{"norm": "batchnorm", "attention": false, "eps": 1e-06, "warmup_steps": 830}
Rows from block 11 of a small image denoising model, named by matrix and row number. Rows with one number belong to one channel. Each number is 128 + 24 x the weight over its row's rms, rounded and kept within 0 to 255. All counts start at 0. Numbers have three digits each.
Before each channel's rows are labels from the 100 images, of 14848, where the channel reaches its highest value: "strongest on" is what is common among them. Only what is clearly more common there than usual is listed. The data: retinal OCT scans (Kermany 2017).
# convs0: first 3x3 conv (model.decb.1.1.convs.0.weight, 128x128x3x3, each kernel summed), inputs 0-127
# convs1: second 3x3 conv (model.decb.1.1.convs.1.weight, 128x128x3x3, transposed, each kernel summed), outputs 0-127

strongest on: finding: diabetic macular edema
convs0.47:147093101108132112118067115120094109142128157106122122123150108102116089158116139132119106131127088060139113139115091119108173138114135090131140135127127096100137130106122098112146132164105141125096144114180165088102092124129122136129123112098137143148132078119122144141131125147123109161127135116126164083143041097116118154112123138156114094143142104108116120128169135072128159145108
convs1.47:123147128147156179128182163163142161106106111129093113123120155110199149142124117160170149116130121113116126112138107113163122139111133178117151147128110172139125137124124151133099136154104124100134127126125143153106152084142143108125119134135134136168154162104146117121142149114115135137089111122112103184135122134140132127150088111112185150038126114153151158109157101161110143111138

strongest on: finding: drusen
convs0.114:107169131131109142157114105113103127116144099149095133071112132128108129168142107075107150127121106130086110141124090138125127118160097097134143126129116130117160131127106080119143133159122075139108087136128119100095104128083118090113115124111119130171180146113119147125074147110103090123133104117114140157136094146096107168108143132139160110096128119125100106144103156092090169166098
convs1.114:148085151130198083130143151145101185116148151102178106124128095111117142129133146166113103121097110103099115088125123134137137150089146146133157140109170142117097129131102191144153157126182147106148128147108139161127139119126142074173149170137137166121116083083152099139120152108137162132139128085128126114124117090110150129117115105111116135130125140132126121147151129110142141099130

strongest on: finding: normal
convs0.110:142115104109121109150099120150119128172132104109153096085125130145132093100120140092125128127142089110116110105122125070133113141092141082090109111133098138128084123133133122118094115117086128146119141109129097141116124130153172123098141158108108143185117130126095088147089150150081113129102122125120116108147126101126138088071141151134115098108049088146151112154146100114138155115110
convs1.110:096144094114153173115152154112131172085113123113101132139148112135137118144155139158169104134129136151157135147132121129104106094115141106130166139137155101134127116112109122124122125124112120117134137135180172111050131097124139125134114098135154129122162155162107186100138120075086152146167136117129119097076099138105068160132111141164140142102169128138127143113108168118145112103127

strongest on: finding: normal
convs0.94:124145090105094099102146130111080146113114123108120131070132095167152116171106128144102106126104149145100095146106111122110116101109166092146083120101082113125148142114110128152115164086113118125111150084125120121164124124130122095070115175133124127125144131111144159122097061117126135152101144091102132091119098112133130129117125067121106101111112117097133142144121106153150156128106
convs1.94:129148110134151159148107132135170152142119097144108134164135175074169126127128118110160161121108094133149142139119141093145134107159116123108115146133142150149093107157133169078112116118103169127145127158137130125120094129131140096118124124085127100147159147108147099152166185146106140125103111165127092166156137159098099138135131154140128162105095166159084117157103171095123140098145

strongest on: finding: normal
convs0.127:150083139125129126135143096146122084092130102086117129130144080105113088095115104107145133132129091148128114047103125120101126131127144117116124130134103138109128096131118134123091113118164087082130107117147099121142153107129150129117114157167103142191130133114164091112142134138132103147108113136139101127134133120117110110142105122080166123129033138098111081128116128125129137107099
convs1.127:116137166133090146126125153142148186149136126137128079124086163182114134156182117120143106147120113124116133158135136184141111131169125127149127127154084104148125102144150135139137105109090118147126155134138146113108135136146095102121129129110182135119141144186140119118149138102156170138144120129131128078114125164116151128065155133118092097118097121132106121159136196124111109151148

strongest on: finding: drusen
convs0.12:114108103124125152145092103110122114125110129124124067091117142114180143077157143131145155109135104102130126113145106101122116116131133097114190113099139147108135131149095059113164060147127107148089105145164125135096116137111100114092091112123117112142147115099083140109112131129069092137171124126110135128147094148140120108141146172131114116110115088113110115125103125114134156139110
convs1.12:161087140117159110116138133141142127166136156094150130075091142110147118091107103146105129140113164135100139111122131125113119131107150176148055117087143147157115116116108205124123174130148137133125151133128137134143152135120114138160155134149119120117105147096132122153096166174150153096106115105120101166147103125138121123103073162099103117130118125154112138145106129156137133171082

strongest on: finding: normal
convs0.87:085112096166134113104130101131151129076123128090087169072142128102103108120140094130100140147104128151095108096107150094071128113150124103065162132097174137100075110080123138117108121109129108127107117084123105097097114121147159138126141133143133153127140098096110086132130105104105134080140135139163130099134110119109141129125101141097139092110098107139128139110136110120107127136123
convs1.87:144190155130107121154092166144087116147114121169138121153114123174107121111149079152097155151127142142155112138154146127145106125143164120126144130135138129139138114164172063147157083112121123156135129118131122098138087152128104126143109123147138127137107147154130163118160133180136103169116136142161152131141173130127121103096171088126115133171117105118160090142111151092170127147149

strongest on: finding: normal
convs0.98:114130151120126123091070140066115107108087136113125146130083092136121112108109111167131087116145148100169138099090124104103118099128129091103154089138179139142097132099095165115090128123105112140094100111099123115130168113122094137161161073135157109130103111149114122091112079121125093141141126104092134112126105092114131106113124094106130107128123110138132106134131125092138161109139
convs1.98:099143112107151099142114133152132103153124106103155119126148141109174138135124096128130185105085099126105117170154123068153110143154149150065142128109109071119150132151144110109168116167131140104150134135130141105160090137121163141110095162107102120123159122091151153150153131174110099099104126108168123130157146136161128151163150133145130128112137144115127138142111156096117070122112

strongest on: finding: choroidal neovascularization
convs0.103:132156163131137118046141133079137146123147131138121132078150087100137111153145122133139136124163118190116128129114152127132143113114123123085125135123103159151111115096098168145106098149135083186107083149089080143110130103122126151103115092137149142105134150161125156111135114095139145143114140095119149160111157135116129149131114129114128073138096110128135126132118127145096159152181
convs1.103:109088070112154154113130099133144086117135143120140150149133145156153118135137116126142133140097101116141103108099116153130095186149148143125135167141194107118177086120131130153139183129157152106144156108130138164119131140092134122146108167124164119110123108161174142145115124140136147103191128129155132144170101141124148150114141176114144124143167124108133119123141186115155138156128

strongest on: finding: normal
convs0.69:137122140083150094148106130101121120142096100133114090156105111117128111148105115132143111100113132137107121143105100134128126124107090102112127129129066145110112131100111075130120049114075139137136063113142111123146110132150106132085129128110105129135133115110123130142143127174145154157087149135082142102100070088129118100115139115121173120121093115139106123113110123064102118140144
convs1.69:111134093149085176112150130108142079140136131150106126111164163104110115108134108095139127133078111101149135081179142124082123104140129171110098123095128163124106056149135122098104099158148081118146115146152130111077104101143117105103113129138133117132140136123142132145129094109101135132101145108121114112183116165154086110100151115145117134142149112078087117128123124131121144119122

strongest on: finding: drusen
convs0.93:116135126127101091142123096104132082084075140138074110116122095099146121110123151129117096078151132154125072130094121133146145123129129137121174148110075137125115098123086090138140125085076122136139128131114145119134138129137137127102143093162115132131149168124090114121109116117098153111150127148137130094115123176104146123142124098115111138099137098077159128066097110148085145132141
convs1.93:143104092152152134130118116169159134118088125146103079139157142131121136138093127130126142152073126085165209130119133119117121098151138127167118101101139137137115105177146132114094128146165109149091112093136145164161130103135082154130132134118180090119086098131116182145124122125125123141157145110106145126142129094120110116148129124129176151118080132116124121150095098104144121107116

strongest on: finding: normal
convs0.38:110118121155088147109119105131128125114098139169103135090141088121087108109111124149091104104125100139061124129139108145129131117092139137104111134107119123127103061139122112096114039103095124157135166127142112095122113136172124088104144130150159134116171118155143132133151180111109149112129117116135148136128130143119151068147119075142127160137149109119130143083124134103122137129136
convs1.38:102147144150141122139116137136120129146147087117126087121124132105140107061116130161149133135141104112148200143180112135155167142131090138152094138110116138121114155128088167123141170116156154100118083104134170180143145125141118152151125155108108114138112132146119147130097115140143136130159122135109105110146125081073147148103129106118102152179134070165132117111167127105154127135139

strongest on: finding: normal
convs0.62:114091158122132088151145108107134079112110126143109121099123150108111111141132152105121140106137138124174095114127079066131121144113158118108083118082118135135134125157143095121103100118153142140123104110114110127123158117147146138142075109103109133122112109156113070124077162166125114115119127112139139117110049110136138087116123121129137168112095147152122142075139085119104111136097
convs1.62:037155124114161177183111116156164141155116140146145125128105138115157110087141098122149136157119136131109144132099141151117139094151078089119114142130084145087120142149116131129158124107106137122127150153133138113082131141144123135130128101149143150180125175110102129140145121123125108090117116148115076094135112117107086164133114117138107128081087092132129089108105125138135131106113

strongest on: finding: normal
convs0.7:158164131112146119106142119131116149117107092117127108118162111110121089134138128116142147154121127115075129153115132142163111084118143089127137136137135139079159144116084120131178165114117099068114134077116146123121167096115135119033107118149128105160117105109121118077123131104108131137123107103135117121113126159098121143146172105126105125087078157094105127116122143142110154146134
convs1.7:141114111160067153139111113112113134143105121134098156177064182131178137109105135122119130116101147134151166109124103090116171122115111129119102113139118136175097100137113113077087110114146147164116131135136115136127089111140127137130153157125156132132151138135135118156121147153119129132123128170133080139157156101125116118085140140108106129155130138185111112183113125133108113142064

strongest on: finding: normal
convs0.17:103128151101159125180109168169148124124132124171093125116145152126126127111105105143164133142150139142130121128140156151139149143134167159120122151106105086176066119120133147114100124121090128114104156089148143136157161115112104145146158162107135134180122143118202098157129140139146107138132155138123120168057146133101125165122136147115086124118094097138141149140127128147097134148110
convs1.17:126141163175167134116151096139112136164180150124133141125122115167112158155133160119089106130124053133142103130150123148146117139128158155131153141075134160110158091153144120174125093140114160121137162119141134140158099153162125128136157114133147174105143117117155164105113131147113122090123128061152130072117130121110121120113127108093147143138117126123144109093145147126108098168156

strongest on: finding: normal
convs0.123:112152124122144123116131163171096134063112116136091160171098133122138125146116122150097103127127093102125133185140126143168138142131117179126099114128146166128155121132150128134110090121110125117142142117118138143101153169143149144116146071121166103160115125133125097132127139145103119109078135154155178151121180127167112088134147123131146169102086134134167133101116113168132103139170
convs1.123:135143168141155153129173071147114155137151170143105146151144091131157130152111123095132137156160126101114147146089107144129123146119145089166135133112152122099147122135098116135126119125131138137076098117138147123196104165110129172142113156151132124114085105164154069135149106105191109105114150151100129144131105097116125144146098129117121098141104162111129108111137081123097126138110

strongest on: finding: drusen
convs0.108:121119153154132132125106101100123125096152160133160108093141135142131112094123177139135120123134126131090140084121091074100131119155128131154145121146113136120144132122134045125146082166097106118119103160146118116111104129146088096142098123152116090176115146108075136102106131149127063119126129120081140102091077107113138095161133096146111143123132114124136158114107123118118126157112
convs1.108:162092101143150124140161171130139167140103104112063115091103144078152129152049109162171147113117148091141149130103146143171120134105131119095091117164120080162109122131122142122099119154152126134087141103116148144134148149121113135112145164092148100145138087122149112118106141136126154105100163134123116173145104121142149129131138129098097126132120113099134144124136114149107119083107

strongest on: finding: diabetic macular edema; finding: drusen
convs0.27:160100137109118104116104094071097121129119155093173071131152088115122105152147158122135115117139108108161134110099109106096079124097124118098063122119139118114116123113130108124109086172131093127140125124107088144161109092106113100114105115101143130186130132119124128126084139131107090142149123120130115102133084116079146097096128144114142135121092113110108135130109146100131133147076
convs1.27:090145108108158140169132166138164149138132073127119102126159161064198139142078106129171146158102137114083126140082128109123162110139121121112152156143096131155097177149074160090105141122148089100128129154135165112106109116121137139121099118103093139130124160112136080131140140106126142135093137162143089160141135125124129136140135107141117135116144131143134125126112131138126120101101

strongest on: finding: normal
convs0.41:122122186113151134136105075127151118179116104133130114173144090124141150159146139150164085110119081124153140132137147123110118129090119154110110116122132122127086082119155097147107065113115136116101145152132087117131084100160126146137141060142110155129134078125123086079140137132111133127104139139124123099110145120122119077094132119142149120123071129120109121141121142116135139096152
convs1.41:153127151130104083113167180095086145081128115074131117098113134135126131142098144116126131130141165104089153121149100125115135127124164129127104123151117085162161156110066141113130178112157143127091098077137134188149140145109135149104126149131154121132097123096156133131077125142130143126150132146131115138125122116111147158105101112105111108163146117145135120162148135186100133163115

strongest on: finding: diabetic macular edema
convs0.54:092101107170120175121097162114154135114121166129102122155115166102136124110135127163128078117116106132183166154106102143138119120144137117089114109155093149142113120115125104078135058130069095103155138098123130130098102138130145152124150108122137119140120087102140167116106126138081139120173080135162153088098130100108111107130120134122127113116126147174105121139129141100131134144124
convs1.54:142189178105149122147180154160115141126151115162165135116168098137112135145120124123092136106176148152083128121126133121119118141137149125162163122122145176124124127096121164150115165150152129151103134157148174134140166166106142159140155124147132127111085145167142109131118126122154121119121143151144117152121165175141157149127102128134132123153110129096168158065151095166125102132146

strongest on: finding: normal
convs0.91:130108113134149099132130144164111111151080132123156097129118139143111120131146129112123121145105134154132118117084121128103150149092103054132167104111110168128130156149143099139135179138159067135124125138081124175137150100107142109100131144139124085153138126161150122125093143142112061118102087120112112118159121146099102147127127100112113136116106094079119102092137088099119133101103
convs1.91:148109138132132167103129108127119134113113139132110117090136106146147160157141160124159112130126138188141145171162120160125117141114190151124109137116127116143111137099109141122093101147112119144179087075144116123153184097114136123112147130142116149146147130130102172093102072162136114130100097121090122171117109114157170129100115126117117147112194115145137179159144140129151117136131

strongest on: finding: choroidal neovascularization
convs0.111:124146116095101120118113112134114128132123116142123070105109100119163138090126105122127133093133138134129100158118128076133123108126118102110164138145170113115112139117132071146136119095155134110083036107122092138126128107145112114145085070140133140101130088103126122092095109131079135160102092098103138100128119094120099106126137087087119115145113115144130094159131118123113123102152
convs1.111:086107140128111153125143077123133101130130144120112116128109146129089108111121102140131128173139121103095146086142127185069118090119110110151094126084117153156131105147130162126130113179147089149106192124133116111077127114152125130093134115163137175106130143079132127139110114110151134103109119115089104119148108116176095134140111116090163143113093153109124132155103106114130137151115

strongest on: finding: normal
convs0.25:119110132090155113103130142172107118165150120106147147117075100107100091112118096130111129173139116172159126127126137200107124112142138085128154134127157082133129149136121143139123112122110127113066091126141082095119121111088123110110115120111109117137129125129158143132130105098129096137136143122123160152137101153118101174089105126149117093141082103109103128144136148105064168124101
convs1.25:120148142124150123090129102096163135109131115132139130115185152191138143130160149075133145074113107128140126128162140078136117116144137186144124146088130152138148092124110177148118116151112134119176087167125148159147169140110141085131171128120155117126165163137133125100111140140107159123093136085124135136119129150110146131101106173141127110119153132129140162134101163134157129157150

strongest on: finding: drusen
convs0.1:113130143115153120096142104070132119099108118101098110110092122112099119171135140124135151128121108132124138105175116129104104117174136134108137119114106141127110071143124092119094090096100145114095089125149103148117083142135082099078147120116136146142130142112158145128095111095144148146136094135143131090129081097145126090085115133098127092137170134132119138070162116101101160150122
convs1.1:151158167100171099129155143146102128097100164179128106126138113178144124092143127147114108139108150136124164105069141118092087122093117106117089144158095122140173161136116177151151142099125115100090145122178133089116144100108146099136162146130136103137127144119114131119144130158104139132135117121141140113131083158126128128125056103137137124148100103128091115137149130142118106099100

strongest on: finding: normal
convs0.115:122135121113102140127158134165113134117104124090142101089111152117142121149146140118104172093122103098136129132084115105112099127137084082139097131107082106107165146114126121136116155136097095097109118081134132152132204121124127093118119118112107129145108126108118089149124106152076096147115095145130096162136119133125093124124152087150150118127068123078140083170117104137142148127138
convs1.115:140124136119133129122115151064092169137135140155146186151101098124136128189139169126183110120113119149130150143118113138100150129134141098145108096173132147161155114126104164105130088104144132110124155164130134104114161081110127130126115138128160158108141115163133106144104125107146119138119099136123144089118079131112146129098098144125150106154169136150146140145169188127138127162172

strongest on: finding: drusen
convs0.16:089139077094103129129109146168150145110118145136118112088104149131151083132157122128103123142103155116143169079150161099086115137153092097142097116149138141076146114127121090133151107142096100153118111149145096101135132118096148113139116130117114153132125134100114161134088156125124109080131133171187124126122159127111135114107127147106102105084140111159180097111138124159121158123091
convs1.16:160167171112149121106071105101109118124144129101150124139120101214093113088154130109120143138141118172144167141133130152143091084098105099136123136080120176137160116175149165172148117147124184104116125150123115138104164159118129117100152124151160128130130130117133134105131117142117125119140143098077130102128140117125132145117112129120121174134101138087133111152133119121139127134174

strongest on: finding: drusen
convs0.50:126139113140136142153113120108130117067102107102152104116086123119098061155130130130113115137093140166118131100120085143119122162113135131150080097129113123090147106094133127115128122112130091196131163148118121148125098120109152128107157125149130111154130096091129133078135145161127129107117122113112130097130111133123111142090110136105104109069066119108146099109167168158125102105162
convs1.50:123154111155113133100120132146105097134121145123168112079131126077119154157125148087108157070143170139134143115097128111159130137136132138098127148133128096085116169115150104109106145113093173088142099120168116121167147130122113140123074105089093145131108156131116105126125126147150066134105097167143111152103134171120169123119129125151137123117182115138113137091136124134075128122130

strongest on: finding: normal
convs0.118:091083138169099116157118102121111106104110118108124113097123128107106089156101123103119158115125120140102095090068127131110106094119079138106133147130077113066127120147122121161109088103114100104137105129120075099103149143147142109105112117158106102105091135117137097156105149113103144153097094128108105097119110139157116102127091090120144102139129108144146130077112100149125140112149
convs1.118:137133103136101147087088155121123150110086114121115121158145154166131096104133111127147111136161121080121154141166088148134134117130106098182148114130145148112115084167134138140148132098140155133103108105152133124104131119134140111078132117145159089131154115191119138094126123081146173185171145112154144091128164154150137110158124165114093106111110106142098129125141129155112148122152

strongest on: finding: normal
convs0.74:095109111093132156145129140111078138141107116097144114109132136108098087126157147151115122056132122117086069144134125133149138128125145139166130130148056129130126072140126124112137130133102139144101148118165123142123136124142122139102127159120140157116081135128128112121093156113138143159110113091101133151089124162148118118142120083098100091158087079103104128076102107137141128122165
convs1.74:116131100124126132108098131146163134129124164078122152158144147121197148116084122092183134153082139100149133151151122136146101116103114146076116154120130128146128156116142138089118125089129164133150069165134157115155111137108150131140118122113109132164144102127140114107152133125091099166118153138158140118166136109096113132135171126124098154140145162162121112123076117140113153109076

strongest on: finding: choroidal neovascularization
convs0.107:140127161119132088061128168154078123126147112102138136116136086104153081105091112101165113134118162164165145156124113126159146116147099138133174113133107171135160135140092135127121129151176121115101117128140111115099106082154140134142063122141118116096126178099123151122087130143142115127107148119108116129114125070130100129078129133154135116137135129140113134095112130111108164113098
convs1.107:163141119150106132100144126093115106150148113135134099096179123176105129167173130122172152116164110095134124133120132151145133118128165143127081162113145110120135079148172118159122098133084128096118109120131114130147126145124132099090123120142162086122162102159128123113157134134097151179132116146136149132098106166130167121157117089128141112093145136069130141143140189125101119111141

strongest on: finding: normal
convs0.88:104061119069120109123118121100105121105105145112161106161147108104117133081113111150110138135137120097136123078116080127138122117114132109111049117095118139124108148091128119143150135098137123107125106104131099135109110116157173109094173124152121119170126076098124068113120124126118131124110107104127134114125103160108122123130117138127152150116043151121133146124103144129128134125103
convs1.88:085162147140140133169119100157122152166166124149109129113121118181105119170179117165134136159104127165122135125115186155133118107122134107126155138150128112116185118169120092161136102129095099137130126163120155099081124157133112117107065118116172162157125148144130142113133140095119120133129110100129150074119116116092147152138121096126119131114123132123160090124117169110161118125145

strongest on: finding: normal
convs0.79:140100093105131125137105120118104101107127148138113093116096128106075119111138099131114124133133109086122123108114136127078166119115116076140096128122084106136124134100116087131145144100119099125135137134130108129125147139149130112066168142138136127139111117085121087128126109164102118149144103090147126110141085150100111129138151127130096155082032100086130118097105091125129112157104
convs1.79:108113100137132152162159074177128124107104174132098112123160113106165123144146164149127119090174137166119126123134143135128092134141183162133144108119143119108097155108134138105110096130110105151136091075118152130163146098143127134180135106128102163173112145147102148126133145118132104124120126133138149121080107101140124119123078148144099146129181104160125118086141115102117141089146

strongest on: finding: drusen
convs0.82:162155151156121126081110128109103120197117138101120074122115099103100058127154101110140164130116102139118085109126096102148102106125101146121150115104135128105115130121122085113129097126126097178122103116159120108142139106133146121132086107120106138135139053112093164109115145098102088128136141088118131117109127159145148118102118131122099154099146099099099111125115124097114132154121
convs1.82:078123142139169125125087112129092080127174099118170151101157071131110129112138120134110133141109140125104080100141119123133114165138173114135127149100193151101131139119147137146168133147132136084132116131098110146163106131115138141163092085148105122082109119114129121132155106132143144128110109106126144083096116085092100143158124102124136098121119153113132124106139120091090144151171

strongest on: finding: normal
convs0.52:157152127153138092156091090156142162061156157145187122139183099126130159115157161136129135116141145114158139137094164144112105149126141124145124139136146125146119094117109154154079174137131110149146126107163140142117108090143130134147128130147129154141113136102110118128126154134130189103123122115137117143122181130112183121116106097114136123128059126166141131138110121155164107103114
convs1.52:109124133128141154090180145124086138181159130105103139133119131115141128136128108176088152152106123097134108111168133176131125134126134157099155128141157175116110075122153102130112119149162112152104146126139151119131109179110140176131134147167148120080156080159172130151126136111143133107120163127110126108155136115130135146140202093129120126156132145134132142095168119135119129128084

strongest on: finding: normal
convs0.26:106127180134162113157099099164157099115095147150130079140119114137160089133133110128168108111145152105132170118134106112063118131117123096134137101102137158107132120118128155121126096126151085132129104142145110136157105107150148137117173120119155149165118158073116076144150163118105119102109109114179159099104133125106085110113111131140142146130085133126171103167143136151144116127109
convs1.26:167118099118080126125121100084101144165118178106147146117102150145123114108188162097091125078123101136150122108104157167088104131149084150111152143132138125124084132117127123099125115157135163146134104101083089126112105111157089144144162139127139145194112139150138155119176139128096097156139141127112124108123091142128116136135117107175136173132128120131107138136125115151105119130137

strongest on: finding: diabetic macular edema
convs0.39:123106134063117119136114138113080081118163089121121147107125108105092107112103086114119130125118116118112118094096079183128100083141127123112104128128082072084155099114114130106102099090131117107095134140156106085158147096113114092125140081117104095161144130123126095138102117136104086142143124129116136100140095152134104139130104118169124130124140119111142148102113101121114141127163
convs1.39:092150142140131125136097158116139122099110094109146130143199126123133130152136137137145140122133158094093046137148113098134157151149139120144134145148182139089085108135134131162185129113132100093143106140081140171146125190145127128109085136117122105097156134157139123101144096101117167122126125103160163098112133115126163119109158120148122108136107136129129154098120126120142158114150

strongest on: finding: choroidal neovascularization; finding: diabetic macular edema
convs0.96:104125165136132143135103096113116113117111118125173092144120100172123116095175111094173139142113103156165142140103132167154062116096140121107148108152132122127145128114144109118115118122107117100119114120127101101116157087106115135121124102133174123179137120122085156107136111110152125098143114151082149122049101111073125117095136098105095115134126097148118118129108104106117140112096
convs1.96:094141104130148114112163170155122106123141075099155135126129118083108128134148152133096145102151138151102124105103130106096143151137074129137155138174147137125103186126153126112082122093123124116160102155173130135155134097124161131170145111133064160120140129109134127093119129092132105114132133124153102124123136135109099129133116126145098153158167119158120135047156154139099132109121